From a checkpoint of a small class-conditioned image diffusion model.
Data: trained on capsule endoscopy frames (Kvasir-Capsule), 42238 training examples, 149.1 epochs.
Rows from block 6 of a small class-conditioned image diffusion model, named by matrix and row number. Rows with one number belong to one neuron. Each number is 128 + 24 x the weight over its row's rms, rounded and kept within 0 to 255. All counts start at 0. Numbers have three digits each.
Before each neuron's rows are labels from the 100 images, of 14848 (inputs lightly noised), where the neuron reaches its highest value: "patch colour" is the nearest of a few named colours to the mean colour under the peak. Only what is clearly more common there than usual is listed. The data: capsule endoscopy frames (Kvasir-Capsule). In brackets: how many of the 100.
# fc1: MLP up (model.blocks.6.mlp.fc1.weight, 1024x256), inputs 0-127
# fc2: MLP down (model.blocks.6.mlp.fc2.weight, 256x1024, transposed), outputs 0-127

patch colour: black (25)
fc1.409:113131138152160099111102133110102146130150133076094122120127102142138120113112101134124128109108137116135102151146047129116116149119156133178127106154068129084166122123117138133166100145126113127088093110103100137134101111129140130131113104106091111112142122137100214115163111159152098120124134160112165157134159151135125108125076111097107165134076093096152092135130105134136115119140
fc2.409:094119167110114178160144136168075130111177132120120133126155141084205117115129087151115109114156120105092146137165094139134127090154107079108126097104080137161131143104061178076086143124091145112153128143110167134150112191123130166114149109102146109116127128123150118137115146131126142112168146074125106126104136164098120132146155160177117179134112119158133175131128170162166146090147

patch colour: grey (25)
fc1.33:134104137116157126138104131117080128114147131156153101135149126143109102146124138137106119149114135123132157128123125111161094114150122139161153157117136145113068092118128147117104128115117115146111114129135151164097169128103113145136125153129119088111162148153107139128138108128123126095124070147149080136105098154129118089185126108130118086134163090160093129118141175129146181194133
fc2.33:164150079123118136097155112109138137130118181116102138157136184121127147153107140121123102133141137122116116149133126138145115156132143109135161121129116116156137115117151108115138136133116111114118105149145131109156133099132126102126133099122129091138132115134130126127112108124125128107116090114127145142083115107141155136111122126143123152099089126113138118112124128147124131124136

patch colour: grey (26)
fc1.344:113115129111149177175156144147123132143170095124137131159142090108130155083139139133147091112156107112129122141133114161136141122082107118149128094110123151143070139102093117096133150102184088117106134102139142136132125147116103136163150111153154125118130089124137094106149157092123158068121119132119135092140138118097094114122127135125112109118172083126088132125160095123092096125134
fc2.344:129150154126153136140117169131099138152106130131118145144126148106143115111156129104122146128073107138129096148170132139150159152161143100083159133105113158073137142140152093103140166149124125146130138156141147144152129144172180174135112148131096129144099135079147136127088084136112165106120114128174109136113136108105137108118157129117091158160121130112109177147105130135112142114149

patch colour: grey (48)
fc1.142:138134126161111134097130131151118075091133116120122078140125120137103127113064130114122091116131129079128153133109125148096136148128145128092144134176162130195142084132111150116137127106120117129126109151110136142131151094155102138110150159157171167120164113125085078138155122141126100071115135103137166153157105108114170108127129127141169110115160122136169113163110139121128109135068
fc2.142:150168127127132153172136134105105125130138166129117081102114121169162124138126160091123118099128102089119175139091146116095121144123111097116132124189154115130108143119091112151100127112109114160139123105134118104128165154123129153152145166101169148158132186134108135109104139124108100130132150160135109139163135146123178123082130126121136106177155148133120132130134120129119123122127

patch colour: black (41)
fc1.705:150140137097102098137110157092125134132106101142164163141116140094082124150103116095100114137130115109131089111122129141192108121126147115106089123131113113111138133117132119145127139142094160142170098146170133153096119133136099128141123128118120129122152133087131132122134121079132142137123099140125125113100162156127178095146116071136121119135110133144148148120104118129150142138144
fc2.705:133106120129127109116115104196117173115137103143118118092131136135152125117113113129142163132063112145148105091110148122128077123163121139144129147134116132189140116109152158130125148092179130134112081091158124119131165144151150141155150114134139140158119147114147155112142154104136198134120152109118100130117110082149147120154112155082137109106105114114122179110126146094163077124167

patch colour: orange (56)
fc1.567:134094091089126106103118123130129116107157131130158138111112105122131060135063140111190104117134103130102101103113121086119125121158161128117088118138125141107121117140124129113142132133136096167168156134112144130114095097169143101125143127081127108045105179133139143158080110126122146124130167111074134163162128137147125109139114119084076143150111133144149116112174111142115099105153
fc2.567:156127134115126109135131106114119118151135162149127126114093126157076099135087150125157167128156123150139129092111179131135161125150121171137119077098136126141133112110118093144142115111141155142145125137158111123119156130139123095172125077148102133123127113166149131173121169117119172169111137215153097128152133107197153092142123129084125130145150131116134121144143133127137135120160

patch colour: yellow (32); orange (32)
fc1.105:116116124131131137124166128153111118093118109151079119129146140102122068129128101128193189136148123071080107124156138118118102122125134139130099144136103132157171110130099103097125167127127080157140140117126135150143121126199137158111132130140112083121123139139166146157128143108101150115122172111129128130131157151137132088112100135090144187137133084131135129109173065093102097129103
fc2.105:093100090122133129134113085125184104120082154158142136112140135109112119169128137086152168124115171073104115115127155098143094124126120125148132109142154114122158092082133148189138144108110096127094133140092139067105091111095122090138109135133105102128135155159114127137100134137116136116143122109108096113143141131149133152115123101123144107174151148151077136111161101135101153128103

patch colour: yellow (26)
fc1.76:140138118129120156102109119103113091080092111127084137083144123105074088100116123088166123141161108126137149134130137122166115147070148121129127105119131150135138109128103126104116162090187075157158172168143159153179130127173131120117126158103148147101084139152129132141130112142111106135115175110139139129133120140084139129126112145146143183150133103114112143137138129147116089158150
fc2.76:135109119115126168118123119103111125142125147130120109127092130130109106133133133123127136102106081197142103075112179140160170094100131122116141148109148160129165123093144103175134147114148119136157128099114120110146160102143148132134145115126162132102172120148107158147077126107123116132141140154156134119118136077142151144157139191107134179144088111064139174118132131087093078124134

patch colour: black (62)
fc1.639:135124135134136194157121167144115071102106091151145114102095140084072128128101150080108151149138173140164169141140110142115123125129150135123138113091136097134129080174124133161109127130110132069102117138127128131162147158159099094119065138109105131147100114139159119149134126112099100141098132120134091116092111105119152115125136127156137148165152140107118152139156124129094144138130
fc2.639:144127150147158171124139100138129117096129146146111133108108135158180148154121121083110128140096089111086112106168076101130176120138107094148116079132145133121174129086106124089136103069151146127160125142146158158123105165092117116116199128107073084153128148107129149085111155126117165109124114128147107129123119150181118119117116133137134144154140113146138071153147121104123149094108

patch colour: pink (26)
fc1.2:143124110084137110121126139100145106105115116086133144128163140089103162124168104125157158129126132124179137115120166122149140130085133124138112140145130134130108147152141116140109168164142124138141148154175139124093130142163137119131096115166118068112165093133143154146137120083110157105111079103107114143079155132139113083132082124135122132141136138144146138126101134120137163119100
fc2.2:114102116071146089090111103099108067128124170116125114158125143116141139067129110109136148131128158108157126125104128129141099107108147144130142153147145131143139167105145126160126127122134122136149147142131150120140145148106129114194132138163127084115190099166125120053183162092146127137162100105146077146137162146155087145121138178157111125153147144106139108165148141124113157173133

patch colour: grey (25)
fc1.436:154099114089121118135098157140108120129088130117120122143122108124135154101152136115142159118137107126180118119124060123088196152127124137125138124113124099090135111091043171165107115124105087105111145138130111137167115108114141129103147155083107146160135126166118140110152120154094119145137102153116079113113130143109128103135144151136160159113138100085149143152132142137126160125085
fc2.436:124113122142113131154121133126162149110114149133114135112084152122077139134127157147144128139113125098112148127178147122111103171162111148139104123095123131127158098176150141110134142102134158142106178118094128121122108115159124092120082100145140136154132154157111152112121142125137130130075105099137121117156136119161128129128100148139142116174140106152150132112160081116098081119143

patch colour: black (66)
fc1.743:089097082098139117116097137105149107109147126118131132124101123120098109117074186111109156111129111137118158158131116099149109197162156160068140075156095060128108132176134125126123153082143127141135112140140130132107097111156083108136110115095136104121132152145147104136121073161147125114078113128094111139132113168074156122115120123112102149125157144150140123146166111141144113139112
fc2.743:096127111151129095121116101158138168143108089118141150160153161123111119149098123141164107136093092134124120109116125114130166127141129111069131109144114101153132163130145120136098130152095171136102147082101043116138090086156112126082132145135124128133121116113148113114085081152142104144161164158130134134166118119140153159112120091078079112172123129112121192126113112144134135108111

patch colour: pink (75)
fc1.89:112120131156154142130152143113124122152132119148129140181139142116159125138133163122133166117126100106138119114171155134146142149107164149130140102162119165158109146112136131122143134142150098133121129119127122146129121137124144127124140106157099111119149134155112115145115164119102131115126205096079146152126110153127089128137097124065134169121141083171104132109154112119077109141092
fc2.89:117101125157117159121117107116194121116138130118121145144165139114157106126100153119146108167134154124145115084164090108107155110090113119151104128136146124129109118055087143114118123085154164124137119121130099155159121151128137125124164101105148122129122154113103172090113187134126149119137135130140134115132131129125085094153096125138167115115113090109131099123123125084103128161146

patch colour: black (25)
fc1.475:124151155142155136074146132150115092120148114169154129066100125147120131151111154116143073134109117145115170106141088150093123144153174184140107123114103113064072100148136153110148170117166142138120096140112109111133097150125119111116118080072114108106116130098126136120149116097136145098140149073112130116135180160120085103112127149131141144120116134140105086129172112157144128136102
fc2.475:122186093127103112165152131173148176121096122115127113160102115126119172129121120108124125083127109109172116135096138133162162090118102066121129090160153127158133164101116095134120108128100144163133115075144101142146135112122132130117185131149131145124142112145133134129168131170141145149141117166136123160116109137166174135148116115119107110130128142112129116122099108100140112116147

patch colour: orange (41)
fc1.553:106118129134148138104124149123086151150108173129104136160211120105148122077159131106130163137145149129133151111123134109142105141166139115092150148136127111146105146152142097083102137091165089146114133121087122090127135093118145070129094137116146116107116132112119136114075065062083153170141145147114098135097074105124122126127134145075117123139125112121082138164125108110134124122103
fc2.553:148100123111143101139120151130177100058138127130128169122133124162125170151138084172120156106137165111120127158087110158138130113091113160177124099099103106118145109143156131163099061169103124137144137091117096146136133115114098169134166113148165108134149135092157152133147137157123089102070151138143156149099149164122173110159129137158139095122073150134110149110144151142144164115133