Weights of a small class-conditioned image diffusion model.
Model: 10.4M parameters, 48-pixel images, width 256.
Rows from block 7 of a small class-conditioned image diffusion model, named by matrix and row number. Rows with one number belong to one neuron. Each number is 128 + 32 x the weight over its row's rms, rounded and kept within 0 to 255. All counts start at 0. Numbers have three digits each. After the name is the row's rms in percent of the matrix's.
After each neuron's rows are labels from the 100 images, of 14848 (inputs lightly noised), where the neuron reaches its highest value: "top examples" is what is common among them. Only what is clearly more common there than usual is listed. The data: capsule endoscopy frames (Kvasir-Capsule). In brackets: how many of the 100.
# fc1: MLP up (model.blocks.7.mlp.fc1.weight, 1024x256), inputs 0-85
# fc2: MLP down (model.blocks.7.mlp.fc2.weight, 256x1024, transposed), outputs 0-85

fc1.226 100:150125071096145141106128155153136118132094142129164112098051092152125181169082180167118135124133180172122095090121062171115091128172153065066089137116182155085158130134158173182131119100115126111099155154110175138110158138150109051118140100136094112177185109
fc2.226 105:076137122110065096111123154129139081163157146101123145128108119104080137110172181139123147127113123182116071163115119155124149170160119159171158138146096127121098083164105161108119165102118162099085133133146112107142159084184139159141102123116141122127172162
top examples: finding: angiectasia (31)

fc1.127 112:145153108111145115140116112138095143136117118089113161045155108125106141129073112122124131147183119132138086152168106141096150100154155100135058097113099086111156133057148092101144071109114136079188094128122133105141163128137109163042083173080126155107116123
fc2.127 116:170107126130165113158094131081167114095098126126094139110119122110156074168158084129131126110150116075103137123141061117084112133147093049110154094158124158127133165109139126151115155091116050198138147171158164103107094155144149145145165148119164098186117216
top examples: finding: blood fresh (48)

fc1.424 097:170178144121146137124097121129111160164114138115113135107122121141123171158116074176109084116146144152132152178127100129101172153129118123110091077157135127163168142110148120114154165131129139125143080105104101138073080198083074152124134195065112126096108073
fc2.424 098:140138106152134171152138147060090118169064099102156143146101148142178146147105127142054152193097098129135117141086117096106072129133145171164117157167145109110030113167133165128147099142111125148142105153142129129137106134187126145113110104181074139140119087
top examples: finding: foreign body (25)

fc1.691 089:127186142120130098101107172120156141129161154125132124080126149151145107218161136161155114137115125131140091117137085139190173117164134127067105172152158141124142137160120127157127109123100089133096174137088136117160119117138122126154097162127096128233079167
fc2.691 082:099185136186083153081148078109124151107110098105115187117102160108089142158165095197126128134139116118150146121099037134127138128140147112136166150115091092081127138133075212106084141130126101109187124141146078089107079130113096151131128150125162092127112130
top examples: finding: foreign body (38)

fc1.359 083:157106150101130188062186118122076110107067110159183141126108187147133122097167108127158142086164128098114091098099106105180201064123094106080115143095138058143143116173088129210127121176128135095124053144119147086144168135120123156143137182135100099116075100
fc2.359 092:073141155122145132157139111152136141129223162137120121133129050154110098184093147152108091158120171134124144137045156143079037177143150087138125147129162134122094138111173109072175157131160033155180185083149125101104064093121134099086138100136146092153141140
top examples: finding: reduced mucosal view (28)

fc1.141 008:124141106117078151104106091085109123083187162110105132129097155093111147138115159153134178195118126109072109146093094181158087150140129108161154104107113065165139088141144152134144057131195107037131134142180201145141184150150097145120110079142142153152176138
fc2.141 016:137208127143123108094166151142172171109155145112157115142161152144158127134105117101189105108128124157116150131128144143110154116096138114058132117136157130114112097089112173126113145138163092123115169123138108088111109126096121092136118099150117128114114132
top examples: finding: reduced mucosal view (25)

fc1.667 098:189094117136193145174113159141105150121076137107129154075129155079134138071126156121057163137164151064132135104110131090139160136103105106116142152159128149119079119107095122104088128187107058087193114104106119164117159150083134148135141253073123187116125148
fc2.667 083:185110087081148114180100152112111118144101184159134110063153115106151134105134135166072206139148145102101127097121079111128111154085117105159136128180099135108102148118142119091149095247091124078154093107101099102112163158074106093086135167107110143158056063
top examples: finding: blood fresh (28)

fc1.198 104:110140195151156115127104130098100101169155105109112087124121128107171100130092174136152118226215099115136119114179113188125199147118135152133091071091116149134108123119144110098128172172107165148158131101126099172100139186133065150146121122128122114100125160
fc2.198 116:145152176102121121106103175119103166151073098116154151075114173112191049100092140142093173218120105103139135086146131100135147124116139122087162139153137101149126126076151126159113109153138201150141114104104112141155112143141085152151176113193093083149095112
top examples: finding: pylorus (33)

fc1.310 097:124134131134153102164122111122075119099140086154118095111164123140100091155102115181114093139233151126150137138102106117105123199115111215116060089107129129152126102087169187124143169162151083065206116146079155091158141118099124074051082112116153112129100134
fc2.310 105:142050171109109104085122154087149154156107136098124118148115128158078125120087141127114131114116153170064112123057076163111151088180145136103135112084203116144134155101071099159060088130182189131128091118145100098104148130186082112135133159125105079062140163
top examples: finding: blood fresh (34)

fc1.529 104:144146160076151146155079142098127182121105124148084131116149109104110088078139159132141146191146140159085107150118104118155198143070116191112151187160131164139169156070129089159080136092118157143158098102167153143106146161119091111070081154137130095144131154
fc2.529 090:155125128106133159112115191110148131179141110128103100157125101123153034168135101124218128105091142099107121120111191156187181139124129100148111131135140189122107092095129063086110162102138103190127141147114113123147065075202138132109123178112104125100112179
top examples: finding: blood fresh (60)

fc1.573 108:063150132089159159117155131127145090155084100096170108123112116070061145103156119118155135142115158150181123135143153144129139136108196161116164154146162141142112111145167117140164143135085126162142157141163108114106193131159133157135104068146126171099145180
fc2.573 103:101174179127153162201175138145157164115123149164136178107131099133160097121079062127126126065155142136179119111115151187168187171099124182118180121202121079144120113083141106109190148108163191085086136145128147148152121118215162146077131143124099162115113175
top examples: finding: foreign body (25)

fc1.151 099:168079116134155175117105158115106144079127106102128149111135165119178177138082135165135149142117099100140189166129129070137168159093102106137099111124097086079100113143116099185165107130065111130196116096119109084088128099096119147108124169149145146229165147
fc2.151 082:089189116124143188104100131154132126134104130069131108109140075109102121132152121125122097145133151117110124085073126116118100113142148116136144133097121179202147118156101214131079137138146171138115101137107135207102163146153156108214145121101093112095134144
top examples: finding: blood fresh (27)

fc1.280 114:106127091131136131145129162100116094179104129091147168079118172150085096083064122124137173143164153182162151147106144122156139090141136132108163102119176156105121113177183131120154158161124117111111151172146096090124126144087134159105135144043145163122131136
fc2.280 105:136146117065126138131151150086144111175171157131150185144124148126092129113073136135111174112190105120122135166112067183108154115135126172128156075169122129165106110125116138146177151194088152082141159109107105151124079158109099107104210120119071151112105047
top examples: finding: ileocecal valve (57)

fc1.428 103:180142136084144151096135137135071121088088173126204148152122101116125110175104137100138127113157142143135122123122123114155227162117133215118108143107139090079177135088233164177184100119121118107135143127094193119122161157079120086115109148113177129185156149
fc2.428 091:139147115152151148159102123153115156064062160128098088162121098114123116140096118164139128169130173112134167129090166109115151100066123193137085142133194100074147177119137148136142118098169146098074110110133111137149171157168093113112163158154144085135151169
top examples: finding: blood fresh (29)

fc1.307 083:160104166153098100122111133098138101092079097120100162112118074119119165144112093130131161103151103153126129102130088170124241103193165162128131097132151102104129159063147140144113092126037124067177206128067133036120141149144070078115161110136095120129100097
fc2.307 093:126143138124139143114146168193133134121080207144143142048110166086109125139110118107139121124117082168093092172053141100190067073044133118162138138152139142153190152169131153122117170120179101154093045174146160182129176130075174171143123091124083144094146145
top examples: finding: ileocecal valve (72)

fc1.767 099:160100130155139182148156130100109136141105142105121086133151148138130114148105117105129142138142193145131135114170106106134160195116092131156087118128146129137083131062092121131118108177156100110117110077086193106175144143129094142081096194137098139180127117
fc2.767 090:187100145047143075169117162176176157186112113109115141121120149076098108131106107097084127100094138120098092161170147121138197119101158105112167108069108166147147103151133107135088040135116113074120089130086119152158159144059142116148146150143079110120104116
top examples: finding: blood fresh (57)

fc1.145 120:094080136129173154133165174122127135143125119112172107176114101115097141125119136094151134141147118145078087088130097114117059139130172139118091120099206114104098087061157053132094096122101096136150118116067128180105107157101063075139116110066118141116179140
fc2.145 113:180125125052121106082159082163180075128117175159117123096133114121133134151125129108130118148124168148131166167104125071147089120064107120152135101115151068202111106158105128133144157137162079155121108115151087130143115128134198104131154171194162126124087139
top examples: finding: pylorus (28)

fc1.369 095:150104129121145191103123111154079072164176163160124122125096099103107138173126132100121144142136104137118139111173209120115168148072147125098159144111186152157111119131159107171165117132092130125151104090090088117058121101146083091102121132124042133128173113
fc2.369 081:178138105154140118112086188116164175060080053103142164117129125152159116112113087109138146108120147089122134122156090152185112072164171166121102172126100078119076152097139068115108084105142119199107181075093111141124138143120157126106116178155177081138094111
top examples: finding: pylorus (26)

fc1.394 104:164060067173147102099145119087079087208143103119160083156129120151077161162142117179096142156126106143157086100111074111148093082106163112114146181033148100140076128124120181147102204125075136150124140154143104116148162148137134133170077132106166181112098138
fc2.394 113:159132088125126154119115096108097126122147111136132077119166132179170108132184127183157144130166082092121080107140069132118150137154086093097114155143110160140111171145142127206086150156127155173067105106164097120116169120160105186103119160094142194146099157
top examples: finding: pylorus (29)

fc1.686 125:169128076074163162168187174099132143144161177113093135136131098185109114107059125123119141152172132132142070108176107134085185161106114148114087135120101161104108117096200162131137070165150080103129156127140131066179167096125146087130059143137130162170164167
fc2.686 125:064109159135148108129097156069187074178161173162110113124127141155160135139104104158155118160154120138111126134158165140085143101105109170145193139104128098130091161127106101063097111140105148104090109133152119092175121074150145075139146100138188142118178093
top examples: finding: blood fresh (40); finding: ileocecal valve (33)

fc1.120 107:150105108177135134159103146118129107148131105069141207166092079205087148157153178086109131136128144123139109222151102137157165142143173121125113089120157145131122087069148128138173141115145082151141138072136183119183098165058140096043122074107114132139109139
fc2.120 096:083147165167129054114142046131128085080145140127145150193097133187096126117129079135082126091099133167219111079114090170191147132123147163142114158066100060103113149087134084090179130136154058127120090098105115151134137127098157071135150120164147092121113098
top examples: finding: blood fresh (26)

fc1.410 084:171162136048115141175146133156158158124082143134137140091142136133131180119045123055145146107142123142084130190172141151124124128077083166124110113174165107146198077097151095117147129124153096062140158103073205112153145161166131134116138149116084097102176129
fc2.410 110:109125140157146143128141141103088134135159099121150129179128100135144108135158107132168093119143135110171106088152082125119136123153171072131127142115084150112079124148181089160109123167134147210078108158172086113099157107125179195079105089139157160134091178
top examples: finding: blood fresh (67); finding: ileocecal valve (29)

fc1.254 094:150116113093185125092120109124070134149119135129162167112120168133162145133092142137087163173154130066160143145166157127112155142063148121082090125145111125095088113123133186144147083138123065126153090148099093072074142156071132128135134183099113145169107121
fc2.254 085:066128122146112137128142131118178105157123142146151158118100151086124124079088138131126102089081173117089109104115129206156154061201125126153174109105085101113171064061122143095098181106147140150091116138173136159146101159155192140148047132101182111093133113
top examples: finding: foreign body (30)

fc1.495 131:161142124180126111162121127126091138100097124097154097084129109136140172100141150115110133166204146123154121129108167079112114163098123110102126127178181156124140117145170064113131113149121118120171184091143162112100138171102079113130075169090121105152102123
fc2.495 156:118105154109105149108070114093144112206176114167161175173107136082131120140079128156149153099071162145097136092118050178158128099200165139118130122070111095152105090094119109190104171123149134142156079136131080148183145101173120122110093111102130172109180170
top examples: finding: pylorus (28)

fc1.470 097:139147126126202107151094105132105085153140100124100111123122087132115149095110116127120151167177160110084126122128101200087145183112122201088060103034105128113100096091122066176122146188134140128197099085123104110117156121174026107123109142107123124113131181
fc2.470 110:138121122156132127107099220154102135133174115082134135092102102134069159129108093118171153109112143166137091106151127064075192065110143081129123130148155175167162120132124107090189130076088141149096159157116131127068166133094045112140128077155055030159119135
top examples: finding: blood fresh (26)