{"conditioning": "class", "cond_dim": 256, "norm_position": "res_post", "activation": "gelu", "head_dim": 32, "fused_qkv": true, "beta2": 0.98, "eps": 1e-08, "steps": 16400}
Rows from block 4 of a small class-conditioned image diffusion model, named by matrix and row number. Rows with one number belong to one neuron. Each number is 500 + 50 x the weight over its row's rms, rounded and kept within 0 to 999. All counts start at 0. Numbers have three digits each.
After each neuron's rows are labels from the 100 images, of 14848 (inputs lightly noised), where the neuron reaches its highest value: "top examples" is what is common among them; "colour at peak" is the nearest of a few named colours to the mean colour under the peak. Only what is clearly more common there than usual is listed. The data: capsule endoscopy frames (Kvasir-Capsule). In brackets: how many of the 100, against the usual share in percent.
# fc1: MLP up (model.blocks.4.mlp.fc1.weight, 1024x256), inputs 43-85
# fc2: MLP down (model.blocks.4.mlp.fc2.weight, 256x1024, transposed), outputs 43-85

fc1.122:567533486434559480550465445495398533398458454564465496503440443506491472501463425491444394529473514499582524511503533486432446563
fc2.122:284465487457546407540476471552542448510498517435470521611486469518407551512466518430490514430553538522492434538524518529567445479
top examples: finding: pylorus (48 vs 3.4)
colour at peak: pink (39 vs 0.5)

fc1.340:538467450473450417524415456485374460423412471436428500522467432499412541496505486463479446520559557472521528518441550500438405548
fc2.340:372440543457545478476490488518513418512534549435399474563577421458427556538547570453526522497549556449516430557541510521523443433
top examples: finding: blood fresh (25 vs 0.9); finding: foreign body (25 vs 1.6)
colour at peak: pink (30 vs 0.5)

fc1.137:516388409512514424614533450466469553489492507591525442483499465484445553523480493552523390515520444485470612496510538496551475657
fc2.137:471504440531479486583490533475523481512559461563643468555464573498497494535458490514507450464489472477437562493458507508506423578
top examples: finding: pylorus (29 vs 3.4)
colour at peak: grey (25 vs 7.6)

fc1.607:474489567396534449444496588441516461420465474431470545561461403478494574560538526589593579510484562510472497513431479446559421460
fc2.607:647523489551420509541592505567525554550468428449467452462492447573500532476465470498540414474421486445541519534437513511483479590
top examples: finding: blood fresh (42 vs 0.9)
colour at peak: grey (39 vs 7.6)

fc1.55:533614495349492485529456506545522451473469473534460439560510555529526456517538546484455392377455493526537448518530519513526448594
fc2.55:517579556351442507465411559469505407494463441602518469549465574487525443549504527518528425429460575590540463524559574556480550569
top examples: finding: pylorus (33 vs 3.4)
colour at peak: pink (30 vs 0.5)

fc1.313:527483531477508473486512445519495513521527533514505417543549456536529534485481497489506482490468516502515461456543528443504428497
fc2.313:500498493431471435470522474497569494464511481466537559446488497546538515522487501482461509488456511510465490511441504496489539549
top examples: finding: pylorus (31 vs 3.4)
colour at peak: pink (25 vs 0.5)

fc1.637:551447535489555440594397488559525384478451375577533426508517514472517520527542549469396499543538553501495482476525498520519459506
fc2.637:535469533548520487565427507564438386512494430518589504458541531518538474556524555503378477508528498504509530467564528570530465566
top examples: finding: pylorus (36 vs 3.4)
colour at peak: pink (25 vs 0.5)

fc1.719:501560460425506434406475556489425523434469420554482515475456459472487506550476478568531471435465486424584507510477513497489472501
fc2.719:432518491514536537457528509548526371446527472461488447514573529482524494575574508448545472506476474449430483583554516459528469453
top examples: finding: foreign body (26 vs 1.6)
colour at peak: grey (50 vs 7.6)

fc1.626:511516556464494430484481462485406592419449483459495520556424464517460558482514492431582443580530518447512559492439523456375576476
fc2.626:375449460477527447498548534412574492522482508506548500531474449494478568561489530515497509487528488442546488542528527498531485496
top examples: finding: blood fresh (29 vs 0.9)
colour at peak: grey (27 vs 7.6)

fc1.257:495522516542446472455554487489531515557546534494537399546561469549550549478451482465472487436468468488522488480539533499486473490
fc2.257:480525534434456431486497477506518591477503512523541566490470481577599543507461513436467474425500479484476508556451512510460533543
top examples: finding: ileocecal valve (48 vs 8.8); finding: blood fresh (31 vs 0.9)
colour at peak: black (32 vs 1.3)

fc1.410:506490482466517479561519438534436564439475537537389554461448462528572525514519435476477440487367472513462543498485544476484473556
fc2.410:446434490484478421550481414537484507535482541499560503667397500513541576472455458476457490489449535490468504460485460504509512473
top examples: finding: pylorus (30 vs 3.4)
colour at peak: pink (41 vs 0.5)

fc1.459:502492452505411488441474500542436529541482489485534438591579451531543489452463474415470485451495469515488402535498484573498520408
fc2.459:508464511583422467468575534482650450517542466557488456491498534515526413437485509469465470469510468447506536516491498478501570473
top examples: finding: ileocecal valve (34 vs 8.8)
colour at peak: pink (67 vs 0.5)

fc1.382:472544498474528516480525526510528490502500498577498554439410518596595598575575604558502612469522451535541558534480562537447587501
fc2.382:490539554506481452445476491497415461486460485527564421532454477526531540496516527528471448509511481594483607510482606482448537486
top examples: finding: ileocecal valve (25 vs 8.8)
colour at peak: black (67 vs 1.3)

fc1.453:525494513425529466497409563491594494367416507451525462500462510517543508477522555519484489532499484472487501536438516455539391525
fc2.453:546528466460437535474512497521510484454514428555476490608470450461471440453494450529500426457456544476485617503501539520473456499
top examples: finding: blood fresh (28 vs 0.9)
colour at peak: grey (40 vs 7.6)

fc1.603:383456416456498534506429554404444519508432480572368508516452494456517463535504496433461459521457419558517500518437496516505580479
fc2.603:463487431598541506461490486523431484545455502551513500529481497469486503612484529436512473470467517509512472490517407485514545468
top examples: finding: pylorus (50 vs 3.4)
colour at peak: grey (38 vs 7.6); pink (25 vs 0.5)

fc1.532:488533484502491447532518468504450509527523528491548413510559476568580574499526518518490481483460508488483487503529571552500435493
fc2.532:506483485504517478496489487509510517480536518444495464492520522571578575521527558556482508483489557488456523474553508506500468471
top examples: finding: blood fresh (32 vs 0.9)
colour at peak: orange (44 vs 12); pink (28 vs 0.5)

fc1.230:499499519352555480557500482475468510408430582517460471445486474442549495513476517480551445561510494426471509506418472483523560589
fc2.230:493561448501518535468575496594461484484432493498524457533423518474547537511432441496504427428464470508466573541479521586533583517
top examples: finding: pylorus (29 vs 3.4)
colour at peak: grey (29 vs 7.6)

fc1.326:404488489501481463429537562518530438530532556533518452430502499467514462507490463485478559410489437426457514474466438555546472433
fc2.326:493441535424497447477539445484564470579526547453431511451492445449476508485524499504543527477463489488497477517426487581561427464
top examples: finding: ileocecal valve (40 vs 8.8); finding: blood fresh (27 vs 0.9)
colour at peak: black (91 vs 1.3)

fc1.353:570560429459458524616456511533433427518492545568387600512486661452544454465480428504474516518509513474459529507582560482478534428
fc2.353:588544440493439561572469514524377462532510583472396604525508598433552436491477407527458567489510590478475485531565496425486565426
top examples: finding: pylorus (30 vs 3.4)
colour at peak: grey (25 vs 7.6)

fc1.80:501494442409491534508524516536533472533462624447567466476598499524611562542525525522526586430523451572502478516433524638502505527
fc2.80:562461446494441527517556478511555455509453521478582411439537496554614573539511511515535433501515447507444589508480597495463500574
top examples: finding: blood fresh (32 vs 0.9)
colour at peak: orange (32 vs 12)

fc1.214:546461439532492536502491494504547535469545495579509524439465481548514519477454547518544534497432402510525562493510598455476499507
fc2.214:456526575571525527439403485445521476436544533515628557509518486501518504548497454497580546489451477532479529501547597599456462387
top examples: finding: pylorus (28 vs 3.4)
colour at peak: grey (28 vs 7.6)

fc1.323:418405418511574455475457490397542509459480503507459460601536488490472553524426507487485413496546460430445511483442503483491482455
fc2.323:541507475544532444448519434507442536488554496499486393509435520510459484478480523456526465486536488509490422467530543540458463530
top examples: finding: foreign body (27 vs 1.6); finding: pylorus (25 vs 3.4)
colour at peak: grey (34 vs 7.6)

fc1.162:497507475545548546566541571450500573468431462537390567455449469501554512532539512571511546528500467574589534488541521501483600538
fc2.162:527466512543503373523484473474550489510439431479472462589476577529519494547502501544538568523557461543495457486462455547519530537
top examples: finding: ileocecal valve (28 vs 8.8)
colour at peak: grey (30 vs 7.6)

fc1.662:416522448474530437495418411591468485509447483399427607466465498552512522535611499511533624541518548580497498483491532529505396521
fc2.662:560423522443492492463518452455602479565583491540475500574535497485498497472564567530501520572477461474433474463559486483495440458
top examples: finding: pylorus (25 vs 3.4)
colour at peak: pink (29 vs 0.5); grey (29 vs 7.6)